config = dict(
    crop_scale_min=0.5,
    horizontal_flip=True,
    scale=2,
    norm='batchnorm',
    activation='silu',
    blocks_per_level=1,
    init='trunc_normal_002',
    batch_size=256,
    final_lr_fraction=0,
    warmup_steps=440,
    weight_decay=0.03,
)
Rows from block 2, named by matrix and row number. Rows with one number belong to one channel. Each number is 128 + 24 x the weight over its row's rms, rounded and kept within 0 to 255. All counts start at 0. After the name is the row's rms in percent of the matrix's.
# convs0: first 3x3 conv (model.mid.0.convs.0.weight, 288x288x3x3), inputs 176-191, a 3x3 kernel for each
# convs1: second 3x3 conv (model.mid.0.convs.1.weight, 288x288x3x3, transposed), outputs 176-191, a 3x3 kernel for each
convs0.131 085 [149 127 153 149 150 178 164 158 152 134 111 126 106 122 103 126 138 137 134 126 116 130 132 116 106  92 113  92 123 137 130 118 140 129 124 138 172 170 177 146 135 158 165 141 139 120 117 119 123 121 159 147 137 133 111 127 109 117 126 135 114 117 129 105 115 129 122 125 122 120 126 115 127 118 114 102 116 138 123 117 110 130 164 160 152 147 160 151 137 149 107 104 101 111 102 122 118 113 108 101  92 116  98  75  87 103  94  93 139 135  97 125 123 119 147 118 118  99 140 131 113 140 145 149 150 123 163 140 146 140 136 163 167 152 135  83  89  86 123  87  78 149 125 100]
convs0.132 087 [107 118 106 127 145 134 136 169 126 119 137  69 112 137 139 132 132 133 135 119 130 131 105 127 121  96 120 118 113 136 126 123 117 127 144 150 159 146 136 124 147 143 126 138 138 121 121 107 149 120 136 159 138 160 122 119 121 116 118 121 133 139 141 124 107 112 126 132 141 130 131 130 108 102 131 116 112 125 114 121 115 131 146 127 128 131 145 129 147 133 108 100 134 111 120 119 129 137 129  82  98 117 104 113 107  90 115  97 106  98 101 116 104 112 119 111  74 149 157 188 162 154 164 138 168 177 145 143 160 160 152 158 123 148 139 122 127 108 134 129 112 155 139 107]
convs0.133 086 [145 151 123 156 159 136 148 120 118 142 118 140 114 130  97 124 128 128 120 135 133 162 137 127 134 130 103 107 128 107 105 114 109 113 122 121 100 103 121 125 108 108  96 112 106 163 140 172 163 154 148 170 149 142 159 155 133 144 131 168 154 128 153 174 146 150 130 120 146 138 132 128 182 168 162 157 138 161 156 153 141 106 128 151 160 131 137 130 134 141 111 111 135 120  98 109 128 127 114 123 127 110  90 109 104 115  96 115 112 150 137 115 127 126 140 106 131 125 130 107 135 116 100 112  84 120 111 127 128 145 118 111 131  97 123 108 135  98 122 119 125  97 111 117]
convs0.134 080 [142 137 154 169 173 135 157 171 148 127 134 119 134  99 140 147 151 144 124 135 121 148 126 128 123 129 141 130 113 113  98 101 112 124  97  96 121 104 142 131 151 120 120 124 130 154 144 127 132 105 142 154 137 155 140 157 145 149 129 128 127 143 138 156 113 123 140 139 139 131 126 145 148 162 135 168 151 160 143 144 159 130 120 130 142 133 121 127 146  96 124 109 134 130 112 147 136 127 137  66  85 113  72  97 110  83  90  81  89  90 114 114 102  86  69 116 113 134 144 147 135 138 133 139 146 145 136 137 152 169 135 149 144 155 151 127 102  85 101 110 111 130  97 107]
convs0.135 114 [125 147 123 133 151 151 134 136 150 141 153 126 146 138 141 146 147 153 157 141 126 144 139 125 142 122 123 114 116 115 115 114 144 132 105 147 133 136 140 142 128 134 123 120 124 191 147 165 192 139 182 195 163 183 172 132 136 136 124 148 160 124 140 169 127 155 158 138 153 182 150 184 175 144 126 148 151 155 147 148 148 169 160 152 145 165 147 155 157 152 105 105 111 119 107 114 114  99 126 128 127 100 143 125 128 125 128 128 126 109 109 114 102  98 120 109 106 169 138 135 156 135 147 166 169 162 184 181 173 164 160 167 166 164 176 132 101 112 137 121 114 130 116 103]
convs0.136 100 [160 155 146 154 174 134 164 138 144 166 140 140 143 134 137 143 132 131 143 158 137 150 163 133 146 131 128 117 130 113 128 126 121 109 107 117 115 118 125 121 142 135 127 127 132 177 166 165 173 153 166 164 166 163 147 144 146 172 153 138 147 143 165 180 155 145 164 153 152 170 152 148 178 140 156 196 161 153 191 154 170 145 169 147 144 147 144 148 143 143 120  85  84 121  89 100 126 102  95 105  80  72  97  79  59  76 102  93 120 107  98 110  99  99 117  98 126 131 117 109 119  87 100 120  97 125 158 157 140 140 123 157 148 136 123 138 130 125 147 144 145 133 135 122]
convs0.137 088 [179 160 133 151 167 171 167 157 142 112 130  94 120 127 116 108 118 127  92 113 119 132 124 138 102 128 131 114 130 106 122 113 104 137  88 142 116 137 131 112 139 138 135 143 113 154 125 132 151 143 145 128 132 134 159 143 148 152 148 154 162 160 145 169 146 151 120 153 156 126 134 128 159 152 132 147 148 160 146 159 161 126 129 136 145 134 140 129 123 136 100  95 103 109  93 100  89 102 121 109  71  89  78  99 103 101  99  85  98  89 114 107  92  83  84  70  99 146 140 148 161 133 140 139 131 143 122 114 125 123 107 143 131 137 139 112 114 125 101 103  89 110  97 103]
convs0.138 091 [129 148 121 153 146 126 136 133 151 106 100 101 113 108  95 105 120 137 147 117 126 130 130 123 107 117 107 118 113 138  93 128 133 135 145 149 155 161 137 122 123 102 103 116 102 124 117 129 145 135 125 145 128 137 127 127 144  99 123 107 104  98  94 137 118 125 135 123 122 158 144 142 114 110 122 107 116 104  95 105 103 152 161 145 150 144 162 138 153 163 100 127 107 137 124 115 130 122 132  82 103 105 132 116  94 122 113 135 122 109 124 109  96  93 117 106  85 159 167 150 149 159 163 170 159 179 161 160 172 157 138 166 151 141 154  96  94  75 105 110  93 133 124 117]
convs0.139 111 [128 134 123 116 118 129 129 132 132 145 130 127 133 128 112 133 125 129 164 140 125 161 134 111 148 138 124 145 119 119 148 135 154 145 151 163 150 137 141 142 133 140 125 127 121 200 169 159 192 154 166 177 180 175 148 137 153 152 120 145 129 140 136 168 127 144 172 139 139 176 147 159 173 168 170 156 125 164 163 158 147 153 132 138 146 136 133 118 131 137 116 124  96 133 116 123 136 113 115 124 106  99 130  92  94 133 121 124 144 126 117 130 124 115 138 133 128 162 115 140 171 126 125 153 139 153 178 171 170 172 148 162 168 149 164 141 116 106 133 126  99 130 128 135]
convs0.140 083 [150 137 141 159 174 147 176 169 163 152 137 127 131 139 134 138 113 130 127 150 121 133 143 130 145 150 121 128  88 101  96  97 105 111  90  91 117 130 142 167 143 147 141 150 132 120 121 141 132 148 149 127 142 145 140 133 146 148 151 183 128 132 153 134 119 129 131 109 136 122 129 147 145 121 138 159 161 155 149 133 141 128 111 130 153 129 117 130 130 146 121 121 106 109 114 116 106 107 121  82  74  89  73  82  39  91 110  76  90  90 112 109  75 111  83  83 109 130 143 117 136 136 160 131 137 146 130 112 146 127 121 144 132 106 123 106  93  93 113  90 111 108 101 104]
convs0.141 107 [166 152 134 152 111 143 129 140 107 121  99 107 114 104 116 112 117 121 147 150 114 146 106 113 120 125 119 145 127 139 112 108 140 113 129 134 145 128 137 128 131  99 109 106 109 167 164 174 169 128 152 170 158 159 140 135 140 122 125 134 148 139 168 154 156 172 166 154 174 178 156 165 142 155 150 126 131 154 148 150 173 177 176 189 140 199 187 143 171 151 121 116 126 138 123 146 118 134 135 132 126 135 120 141 131 147 132 115 123 108 106 116  92  91 128 129 121 157 133 184 133 140 175 134 162 170 166 153 170 160 157 179 153 155 164 124 116  96 129 101 116 105 120 115]
convs0.142 113 [135 137 127 147 127 112 143 123 122 131 129 131 137 123 132 141 123 127 156 129 129 147 146 126 155 139 127 150 116 150 118 123 128 153 148 152 155 150 146 146 141 146 126 136 129 205 149 162 183 140 176 181 178 176 162 134 148 157 140 132 141 143 142 185 170 129 164 155 154 183 150 164 177 154 146 166 154 152 166 162 160 137 140 129 129 153 131 102 125 138 121 126 111 124  88 102 148 123 106 143 100  95 126 104 111 122 126 124 150 128 124 130 114 119 124 135 153 153 119 120 152 139 150 148 139 138 182 171 179 156 153 149 164 166 171 125  98 115 139 117 118 139 134 125]
convs0.143 107 [130 139 156 155 149 147 147 141 137 150 134 123 138 126 126 138 144 145 168 156 142 153 139 134 159 140 129 131 139 137 128 115 130 144 126 133 134 147 138 127 116 127 115 113 115 175 137 147 167 147 161 161 176 180 149 146 134 128 104 133 143 126 130 165 147 137 155 131 155 180 150 161 164 153 137 141 134 147 147 140 149 160 163 140 136 165 155 143 161 137 119 120 134 112 121 108 125 103  93 132 137 135 126 144 113 133 150 133 124 110 109 110  93  93 117 110 107 175 137 152 147 148 154 142 172 168 165 172 152 158 143 146 169 158 149 140 117 114 145 137 125 129 129 121]
convs0.144 069 [122  98 101  90 105 118 101  80  92 108 128 123 135 138 130 113 144 144 118  90 120 108  91 107  85  77 141  85 104  78  93  78  76  86 106 101 110 130 140 117 124 168 138 117 116 123 127 103 110 126 136 103 118 105 111 117 131 111 125 121  87 129 110  89  96 109  89  78  76 125 111 107 146 140 136 115 130 106 111 123 119 135 102 114 118 142 101 132 124 112 121 156 135  90 144 109 127 124 155 163 146 158 168 144 175 146 174 171 139 148 143 122 133 140 142 155 132  81 118 126 121 104 125  97 104 133 115 161 134  83 133 126 149 130 125 103 117 110  82  86 131  98  85 115]
convs0.145 111 [145 131 130 134 140 127 134 126 125 133 139 136 154 126 126 141 147 118 152 148 136 131 140 109 143 148 124 151 125 139 141 132 138 142 136 155 140 147 135 149 135 126 124 109 135 189 170 167 191 160 176 193 167 170 152 151 153 136 134 139 131 111 133 176 149 147 162 117 147 178 165 153 175 162 167 158 152 142 143 150 156 110 143 144 128 144 133 114 146 142 128 102  92 142 105 115 135 105 102 133 112 100 124 107 121 119 108 113 149 138 141 132 111 131 147 133 128 167 130 125 159 117 146 151 139 135 170 155 175 179 157 157 157 163 166 136 122 108 133 121 130 115 123 124]
convs0.146 093 [147 141 133 160 167 137 136 166 146 124 114 110 122 123 122 137 123 116 137 151 144 143 159 130 136 116 110 103 128 108 104 124 111  93  94 118 127 133 112 120 126 117 147 128 106 160 162 184 166 150 156 181 178 176 163 143 141 157 140 148 158 152 157 169 126 135 147 162 153 168 139 141 194 171 166 190 162 145 160 168 157 148 144 127 123 153 137 135 145 154 106 117 103 116 108 107  89 112 104 119 109 107 136 131 114 149 127 102 149 124 135 129 126 121 145 114 130 142 138 117 129 132 124 138 137 120 137 156 148 170 159 169 152 161 170 130 118 132 131 134 140 141 150 114]
convs0.147 112 [105 134 125 116 131 123 124 142 129 137 136 136 136 138 111 136 115 131 159 147 136 138 134 104 142 120 134 123 122 141 133 121 138 137 126 146 129 154 120 121 110 115 129 116 119 194 158 151 178 136 170 189 163 172 157 129 147 136 115 127 121 110 131 169 139 152 160 116 154 179 157 172 174 160 157 163 125 123 161 144 142 144 129 138 128 136 140 124 113 122 133  99 101 125 109 117 114 105 112 123 102 113 123 126 120 131 142 134 157 151 153 130 132 138 156 136 135 168 132 151 137 122 117 145 138 139 196 154 182 166 166 176 161 162 167 117 111 111 127 109 106 121 129 119]
convs0.148 087 [141 134 147 135 176 156 161 151 154 113 140 107 114 113 122 150 146 151 149 117 126 127 110 131 119 105 130 121 129 135 112 129 121 133 135 148 180 165 173 144 160 113 136 133 149 114 117 127 111 145 136 134 142 143 107 116 122 144 123 133 137 130 154 113 132 118 123 118 114 120 125 132 114  98 106 125 119 130 125 123 153 115 110 142 111 129 146 107 135 152 130 127 102 137 129 124 114 108 111  99 103  98 107  96  90  92  93 104 104  76  72  99  73  93 108 107  88 136 147 147 123 164 161 156 147 170 145 148 154 137 144 153 133 151 157 110  94  89 121 119 103 136 138 112]
convs0.149 112 [128 124 134 120 130 127 137 133 140 125 132 141 138 147 126 144 124 127 158 141 120 114 126  99 158 134 131 140 134 148 134 124 135 152 127 158 134 130 128 137 116 123 130 122 118 205 151 156 177 151 157 179 172 173 152 143 134 142 127 118 150 144 140 161 135 149 162 129 142 168 161 162 178 171 157 166 159 160 158 142 143 141 137 141 142 149 128 108 150 132 124 105  96 129  84 101 128 122 126 121  92 101 133 111 103 132 123 130 162 147 146 146 123 120 160 148 141 142 122 135 149 115 126 148 140 142 197 171 187 160 154 153 185 170 172 119 120 109 123 101 110 137 106 128]
convs0.150 111 [106 148 124 128 138 131 126 144 127 145 124 125 146 144 133 133 127 124 158 148 125 159 138 124 147 139 125 122 136 107 126 124 139 145 124 142 136 134 133 124 119 123 119 137 106 198 169 164 181 161 157 177 174 173 167 145 139 148 126 139 153 139 131 158 143 130 170 134 171 184 147 158 173 164 146 145 128 145 164 156 156 140 127 132 115 133 133 113 114 133 128 113 107 128 126 112 115 144 123 142 118  98 120 124 105 133 140 135 144 133 129 140 129 148 150 128 126 163 135 130 159 105 133 150 120 150 179 184 178 178 160 162 171 157 187 124 128 101 146 113 128 123 134 131]
convs0.151 112 [149 128 127 124 125 133 107 136 120 143 128 123 133 114 108 143 117 152 152 126 121 152 136 112 140 115 127 123 114 134 136 114 133 140 126 162 174 144 122 141 142 145 124 124 113 215 156 165 179 149 152 176 174 189 163 138 132 149 137 140 138 134 148 169 141 140 168 146 149 153 146 166 169 151 157 162 169 141 179 161 149 149 146 133 137 154 146 120 137 129 125 119 107 117  96 108 132 106 117 120  97  99 117 114 102 135 109 124 143 107 135 125 112 131 141 121 130 170 137 161 157 118 152 145 136 161 190 161 156 151 161 145 171 154 173 119  97 117 130 108  86 128 141 104]
convs0.152 088 [102 118 141 124 134 156 143 150 173 108 108 110 133 148 124 142 153 141 140 137 129 125 117 129 119 120 104 110 149 124 128 123 154 142 148 164 165 163 161 135 154 136 128 149 143 122 137 143 108 148 121 138 132 167 126  99 119 114 122 141 126 109 154 126 111 118 130 122 146 139 129 160 110 128 113 132 124 136 116 122 147 101 104 137 128 142 149 111 126 148 114 124 141 120 109 116 132 133 145  99 108 101 111 101  92 104  97 102 116  84  95 111  88  82  63  93  88 141 156 184 141 180 177 142 168 190 149 161 148 164 160 134 146 140 156 116 134  93 134 119 127 120 121 121]
convs0.153 084 [153 165 157 152 186 165 163 154 160 142 150 126 146 142 124 145 138 120 115 121 127 131 125 130 122 119 123 102  82 118 112  88 101 107 117 111 148 121 111 126 138 105 137 139 128 126 134 137 125 144 143 135 150 152 138 167 145 140 144 146 133 150 157 127 119 146 123 120 142 140 134 142 139 136 142 155 165 136 155 173 148 138 129 100 110 148 140 119 121 115  90  95 119 126 116 128 111 123 133  86  80  90  68  83  72  74  98  87  93  89 107 100 101  93  84  73 114 149 137 140 104 147 136 144 130 129 118 134 134 107 126 134 127 120 146  99 124  97  94  81 110 100 102 102]
convs0.154 112 [130 145 125 122 132 127 132 141 132 144 155 117 117 141 125 145 136 127 156 130 123 138 133 128 132 138 114 135 129 138 143 135 142 149 153 149 151 138 131 154 130 141 115 120 117 204 161 166 202 154 173 190 174 184 154 132 138 161 118 146 150 133 165 160 158 151 161 129 150 172 158 160 185 162 153 155 152 149 155 145 143 140 124 134 144 146 130 124 139 138 137 103 102 133 131 114 137 108 131 144 108 113 133 101 104 135 129 127 125 133 120 124 113 118 152 106 127 164 132 157 160 143 143 170 146 179 199 165 175 184 142 155 175 154 154 137 110 100 128  98 110 135 143 119]
convs1.131 069 [117  98 131 108 107 108 110 104 136 106 112 132  98 123 125 128 122 103 133 114 125 124 106 140 125 124 140 106 108  82  94  99 104 101 102  97 124 118 121 128 105 123 127 133 130 158 145 142 146 160 169 162 165 141  98 108 125 107 110 128 121 106 117 161 161 148 145 145 149 146 138 131 109 138 114 118 135 128 124 133 138 148 137 131 156 158 131 153 160 147 133 145 132 146 151 130 142 139 151 174 194 185 172 180 160 160 169 169 153 137 155 164 155 153 163 172 168 117 124 126 129 130 152 130 154 167 153 133 156 165 164 156 149 159 168 114 119 115 115  97 108 108 131  97]
convs1.132 077 [109 111 118  99 126 105  98 119 115  94 103 100 102  84 107 121 111 117 100 118 108 131 114 132 130 124 136 111 105 110 114 130 112 122 105 107  96 135 110 138 121 112 125 124 116 168 148 159 175 156 150 177 152 151 104 106  90 121 117 107 104 108 121 152 157 157 152 160 151 148 152 143 138 108 114 118 126 111 114  98 111 147 151 137 136 143 140 129 133 141 149 138 149 131 137 129 148 137 141 163 172 153 171 138 146 145 156 147 182 187 148 167 173 163 165 176 158 144 124 135 122 118 126 121 134 126 162 164 145 151 157 153 150 166 150 144 127 114 124 139 119 144 118 134]
convs1.133 064 [ 95 126 117 124 120 146 119 119 132 130 120 128 127 106 119 120 112 140  98 124 134 133 132 111 147 114 133 138 125 137 137 138 115 110 121 157 118  99 101  76  96  83  87 124 104 171 160 168 189 162 150 169 149 169 115 127 142 117 126 122 146 134 111 174 152 149 192 165 130 152 159 148 128 120 123 101 114 122 129 107 115  75 106  97 120 101  86 106  74 115 102 116 105 122  99  97 120 103 105 172 180 157 170 158 167 162 159 180 198 169 144 186 164 151 186 162 176  95 100 110  83  89  77 112  79 103 135 162 130 155 143 154 138 176 153 157 152 118 131 102 140 138 128 131]
convs1.134 059 [128 153 131 118 106 143 123 114 107 144 151 127 139 153 129 153 155 126 131 139 122 133 139 144 150 143 130 141 153 140 137 141 121 117 125 123  93 101 112 124  94 115 104  93  64 121 142 157 170 152 148 161 156 185 126 130 134 100 131 120 121 107 124 139 156 151 137 133 126 113 142 129 140 154 132 120 113 125 121 131 139 103 111  99 101 121  81 120  89 130 130 124 128 134 122 119 154 119 117 198 176 171 165 185 136 177 173 167 196 197 182 185 195 159 195 181 180 109 120  98 116 123 123 130 123  98 141 149 155 148 131 156 131 151 146 164 189 136 144 147 146 152 159 119]
convs1.135 128 [ 95 108 103  98 115 114 114 116 113 116 113 124 119 105 118 122 112 122 129 125 123 129 132 131 135 128 126 116 129 117 127 123 106 123 121 115 108 100 100  93  97  90 105  93 101 189 171 164 184 168 171 184 162 167 128 125 118 118 124 129 119 123 126 162 162 148 155 151 144 149 151 154 120 122 109 123 127 123 131 117 121  74  79  87  79  75  84  88  87  90 133 119 124 133 124 117 126 126 117 186 177 157 174 174 163 176 169 159 188 153 167 173 154 160 189 176 179  85 105  92  86  91  92  91  95 103 165 151 147 149 155 154 156 149 161 123 118 109 110 104 109 107 111 106]
convs1.136 072 [115 121 111 116 106 113 107  94 129 121 123 139 116 101 140 124 139 132 155 151 113 140 119 136 144 129 112 137 132 122 121 130 116 134 118 125  90 102 103 104  82  71  94  87  87 202 181 165 178 167 153 172 169 170 127 128 122 125 132 134 137 127 119 164 155 154 156 154 149 146 141 121  99 128 126 138 108 105 113 114  93  73  73  61  70  80  82  88  96  83 132 140 103 120 116 104 138 127  92 176 169 170 179 175 174 162 158 148 191 147 151 188 161 166 171 173 162  95  70  93  96 101  92 117  92 107 137 125 149 129 149 147 137 140 133 117 128 131 124 120 111 138 123 117]
convs1.137 068 [148 129 123 140 145 115  99 153 123 137 121 135 125 153 151 137 165 134 143 128 142 137 141 122 130 128 148 138 120 139 144 151 133 134 121 130 106 112  84 110 100 100  94  97 103 185 139 159 165 161 155 158 175 155 138 120 129 123 120 115 127 116 121 142 110 142 159 150 140 127 140 138 142 128 112 144 103 116 154 141 120 118 119 126 119  93 114 129 103  87 127 122 119 123 123 115 137 120 126 175 167 157 184 173 153 160 152 169 186 205 178 210 199 198 187 185 179 120 120 125 113 103 117 116 124 120 175 161 150 163 150 164 173 157 145 148 160 122 140 147 147 142 139 148]
convs1.138 079 [ 98 102 117 107 112 113 111 117 146 117 129  96 120 129 130 108 122 117 125 135 111 114 128 128 114  98 111 112 116 119 120  97  90 105  77  97 120 131 140 115 113 119 139 130 143 189 187 178 169 180 164 154 152 140 127 136 119 126 126 131 114 123 126 160 185 187 172 163 149 162 176 149 133 120 127 155 126 133 127 123 117 135 122 137 138 144 132 151 134 121 149 151 138 137 133 132 140 141 129 153 161 155 154 148 149 157 158 164 147 140 142 174 158 163 144 145 152 104 111 131 111 135 121 112 125 109 171 147 151 148 153 155 159 149 137 108 112 109 110 100 104 111 133 127]
convs1.139 124 [104 110 121 104 104 120 104 109 131 126 123 122 115 113 123 121 130 124 121 119 124 118 111 126 132 119 123 123 126 132 118 114 112 111 115 121 103  93  94 102  98 111  90  98 100 188 188 175 182 177 169 188 172 161 121 119 124 114 127 132 115 113 128 168 164 164 162 165 158 147 157 157 126 117 118 112 122 120 125 128 118  84  87  94  96  97  86  93  93 103 147 128 129 139 117 122 122 123 117 189 172 177 173 176 164 172 171 171 188 161 173 187 164 168 178 173 173  90  96  91  90  91 103  86  96 110 167 146 145 158 153 151 170 160 153 108 126 114 133 112 103 126 120 125]
convs1.140 063 [139 127 124 128 120 107 144  85 111 107  99 135 134 134 133 128 124 126 151 129 139 123 128 114 168 139 140 143 139 132 151 159 133 146 154 149 116 120 106 113 107 121 100 115  95 159 178 143 146 158 150 161 154 165 135 112 119 130 123 133 155 123 131 138 164 145 148 124 138 140 145 139 117 135 111 124 105 131 108 131 121 105 124  98  97  90 106  93 111  95 133 128 136 132 125 123 119 113 115 184 175 167 180 153 167 176 160 153 191 182 172 219 197 197 202 180 171  99 110 114 125 104 112 132 106 107 140 135 141 146 149 139 157 136 149 146 149 140 136 143 153 168 144 147]
convs1.141 095 [120 129 123  95  96 122 102 104 123 115 103 113 132 115 104 129 132 113 117 127 101 118 111 116 121 120 131 137 135 109 117 112  99 119 119 102  92  93 107  71  91  96  69  71  98 175 164 172 167 156 135 188 174 153 119 118 124 148 138 130 140 127 130 176 157 155 166 157 151 171 159 143 123 120 115 129 116 119 135 135 124  79  79  81  57  69  87  68  62  66 127 100 111  95 102  89 119 114 107 170 167 166 156 127 146 171 170 172 142 132 152 160 136 148 177 166 181  75  98  96  73  91 110  87  88  93 163 161 143 154 165 159 160 165 157 124 111 106 111 105 108  96  94 102]
convs1.142 125 [ 94 104 112 110 105 117 110 113 125 123 116 131 116 107 114 122 130 118 134 133 122 115 131 121 137 119 121 128 129 132 111 111 124 117 109 116  95 102 104  99 106  94 113 112 110 179 190 177 182 169 170 178 177 162 118 116 114 131 111 143 119 123 133 174 163 159 160 166 159 159 158 148 119 119 120 122 112 112 128 126 126  85  85 107  84  89  93  99  90  99 128 132 118 134 129 126 136 111 118 178 175 171 176 182 170 183 171 167 178 171 169 188 156 165 181 171 172 108  93 103 102  97 104 100 109 105 158 153 154 160 152 159 159 163 164 131 114 120 112 121 126 122 111 125]
convs1.143 118 [ 96 110 118 105 109 105 103  97 109 110 110 111 117 111 115 112 109 108 118 127 122 121 127 122 129 134 130 127 123 135 124 123 113 111 126 119  93 106 101  98  95  98  96  88  97 195 184 177 177 173 154 171 174 163 118 122 112 122 118 131 136 111 128 152 167 162 171 162 169 165 150 151 120 129 117 133 114 117 108 118 115  68  72  78  78  74  86  83  77  86 131 128 126 140 125 120 130 118 117 182 170 173 175 164 158 170 178 161 180 155 166 156 153 166 164 158 157  77  91  83  76  86 105  87  85  97 163 158 163 152 152 153 146 161 163 125 111 106 108 113 107 100 105 111]
convs1.144 044 [169 141 163 126 129 165 117 157 130 131 118 101 113 102  92 117  99 103 136 127  94 117 152 149 120 110 117 110  88  85 115 106 113 123  87 105 152 156 142 125 157 176 130 157 192 159 174 140 112 115 147 154 126 135 144 136 118 140 119 127 132 123 129 101 106 117 100 114 105 102 160 118 112 122 153 163 125 162  92 144 119 143 152 205 147 154 235 137 199 153 112  88 148 110 132 152 106 112 140 122 137 130 164 131 129 144 106 122 155 190 178 141 148 193 161 177 190 149 168 129 134 154 128 163 154 138 136 104 115  92 121 142 154 117 163 130 166 148 153 138 149 147 152 129]
convs1.145 121 [107 107 119 104 115 117 107 110 114 114 125 121 119 114 121 123 126 122 121 117 116 123 127 124 132 123 132 115 128 121 110 112 123 118 117 131 101 104 101  96  99 107  98 102 103 193 181 174 184 170 182 173 175 163 121 124 117 132 122 117 116 131 132 175 166 152 156 165 160 163 159 146 128 122 117 124 120 119 125 116 127  88  85  92  86 102 104 101  91 102 147 136 118 124 125 114 128 119 113 194 166 161 176 160 172 162 184 165 189 166 169 191 169 166 188 166 170  92  83 106  87 100 100  91 101 110 165 159 151 159 152 150 154 154 164 105 111 117 132 113 114 118  94 121]
convs1.146 080 [122 117 126 126 117 119 109 120 121 115 106 113 117 100  94 110  96 105 120 139 128 129 122 113 110 123 135 115 122 120 120 104 115 124 119 104  89 104  98 104 100  83  90  79  94 195 164 170 192 173 181 186 164 160 115 106 112 116  97 112 115 122 123 173 178 139 176 154 164 165 150 156 116 104 113 130 101 130 102 102 100  63  58  55  65  60  59  86  67  86 108 122 112 112  96 115 110 106 106 191 186 184 174 177 164 175 175 169 164 166 143 183 137 148 164 162 177 109 107 105  98 103  93 105  89 102 154 136 144 159 137 130 139 153 148 120 115 118 112 114 108 120  96 137]
convs1.147 120 [109 105 116 103 111 116 111 109 121 129 116 115 127 127 129 128 119 134 128 119 125 115 125 113 108 115 121 132 117 111 118 110 122 114 104 122 101  99  99  97  93  98 101 111  94 186 183 180 179 178 163 181 165 179 110 118 127 124 125 126 125 126 126 173 167 166 173 166 144 154 169 155 118 127 113 124 104 121 120 120 121  85  83  94  91  94  98 101  95 108 132 121 120 127 108 109 133 111 109 183 167 171 175 176 159 174 172 171 190 171 177 185 166 170 190 174 173  87  90 101 100  95 107 101  98 107 147 150 150 151 164 157 164 158 166 120 112 108 103 123 109 120 109 119]
convs1.148 076 [108  98 122 101 112 114 110  99 112 111 109  96 117 103 127 106 103 125 126 121 130 127 128 135 111 129 131 113 118 113 110 105 122 130 130 116 124 116 116 132 133 125 118 117 107 145 167 166 174 169 165 161 146 127 107 110  94 117 105 103 100  99 132 152 139 152 145 158 134 140 138 145 109 119 107 113 114 117 103 129 126 149 159 135 141 149 130 144 142 129 147 126 140 149 141 128 142 136 146 161 172 160 186 153 160 158 172 157 161 155 184 149 155 159 166 157 177 135 124 132 134 131 118 129 144 147 159 174 150 164 166 143 137 149 143 138 141 118 109 124 132 137 125 126]
convs1.149 119 [105 108 128 112 118 118 103 121 117 128 128 123 127 115 121 129 120 124 127 121 117 120 117 129 132 139 123 116 123 116 114 126 124 104 125 119 101  97  97  96 104  92 102 100 113 188 184 170 184 169 160 180 165 169 121 117 116 117 120 129 119 117 114 173 165 150 165 161 159 165 144 147 127 127 113 123 128 109 118 115 119  84  96  96  86 101  95 101  89 106 142 124 120 133 115 114 137 108 122 185 175 175 190 172 181 184 171 164 188 166 168 196 171 170 190 178 175  81  98 103  95  93 105  95 100 113 152 166 158 163 153 153 163 158 155 118 114 114 121 119 117 124 109 113]
convs1.150 119 [107 110 132  93 106 115 108 115 134 126 129 133 126 119 120 133 130 121 123 123 116 130 117 107 115 106 132 119 119 115 116 115 103 114 108 112  95 100 102  94  87  91  99  93 103 193 175 167 186 171 166 177 174 161 119 127 124 128 127 115 127 133 123 162 167 158 153 164 158 163 164 152 121 124 114 124 119 106 119 115 122  89  92  88  87  91  85  96  89  93 135 124 132 117 125 108 127 106 117 186 180 181 177 170 170 171 172 163 186 156 172 193 181 170 193 174 166  84  86  88  89 106 105 103 100 104 149 144 150 148 146 159 155 153 159 124 117 106 110 109 124 118 124 122]
convs1.151 125 [106 104 107 106 114 126 109 116 120 120 124 117 129 121 118 117 123 126 119 120 118 132 117 117 120 122 117 119 119 127 119 118 119 117 117 100 107 105  90 102  97 107  79 103 106 185 184 161 181 161 162 175 177 166 109 117 116 116 121 126 123 124 120 168 170 158 168 164 153 160 154 154 116 118 121 118 125 120 126 114 126  90  83  88 101  91  96 100  87 104 132 127 115 134 128 109 128 127 114 170 171 169 185 164 170 189 184 175 189 164 163 187 163 167 179 181 165  81  87  96  94  91  98  96  99 110 157 155 153 159 153 153 157 154 165 123 126 105 108 119 101 115 114 110]
convs1.152 077 [ 94 125 128 121 100 105 115 135 130 101 117 103  93  98 105 112  95 104 123 125 107 106 122 116 123 107 119 123 124 108 126 118  96 104 118 107 119 126 123 105 129 123 112 129 126 174 173 154 170 164 169 160 157 143  98  83  80 100  80 114 113 102 107 163 175 155 155 139 147 138 156 163 120  97 126 120 115 109 113 121  91 145 129 160 137 142 156 160 132 136 134 123 149 127 132 138 161 137 150 153 164 163 174 171 153 149 146 148 174 160 156 165 157 148 145 162 159 143 128 130 147 134 126 131 130 137 175 175 144 158 176 151 158 143 151 139 141 125 114 127 120 132 119 130]
convs1.153 063 [129 115 101 133 129 122 130 105 127 136 158 146 125 119 129 116 155 130 143 140 125 132 134  94 137 128 116 142 160 112 151 130 135 150 129 139 111 115 122 112  92  74 108 113 103 154 142 167 154 176 136 133 147 169 118 110 118 106 128 118 120 125 123 164 139 132 132 147 154 143 145 141 102 141 135 132 141 134 126 128 115  92  98  94  98 112 108 120 102 110 149 130 114 129 121 109 110 124 109 170 181 164 158 175 147 154 155 159 190 214 185 173 201 183 201 191 175 120 111 126 111 119 117 118 119 105 145 146 142 146 176 147 163 135 139 136 171 143 159 179 127 171 134 135]
convs1.154 126 [ 98 120 111 116  99 115 107 103 117 116 116 118 117 132 117 124 129 112 119 133 109 129 121 121 126 143 111 118 129 129 123 121 115 118 122 114  97 100 109 108  92 100  91 105 102 181 191 166 182 172 165 184 167 167 111 107 110 121 117 121 115 117 119 165 175 158 160 151 150 151 154 154 122 119 117 113 114 120 127 116 126  85  82  84  81  85  90  94 104  98 145 127 126 133 124 113 132 122 116 188 175 176 165 176 168 174 174 174 198 176 168 197 170 170 181 182 173  85  94  89  93  89 102  98  90 107 158 151 140 154 162 146 158 148 166 118 113 118 116 109 108 112 120 116]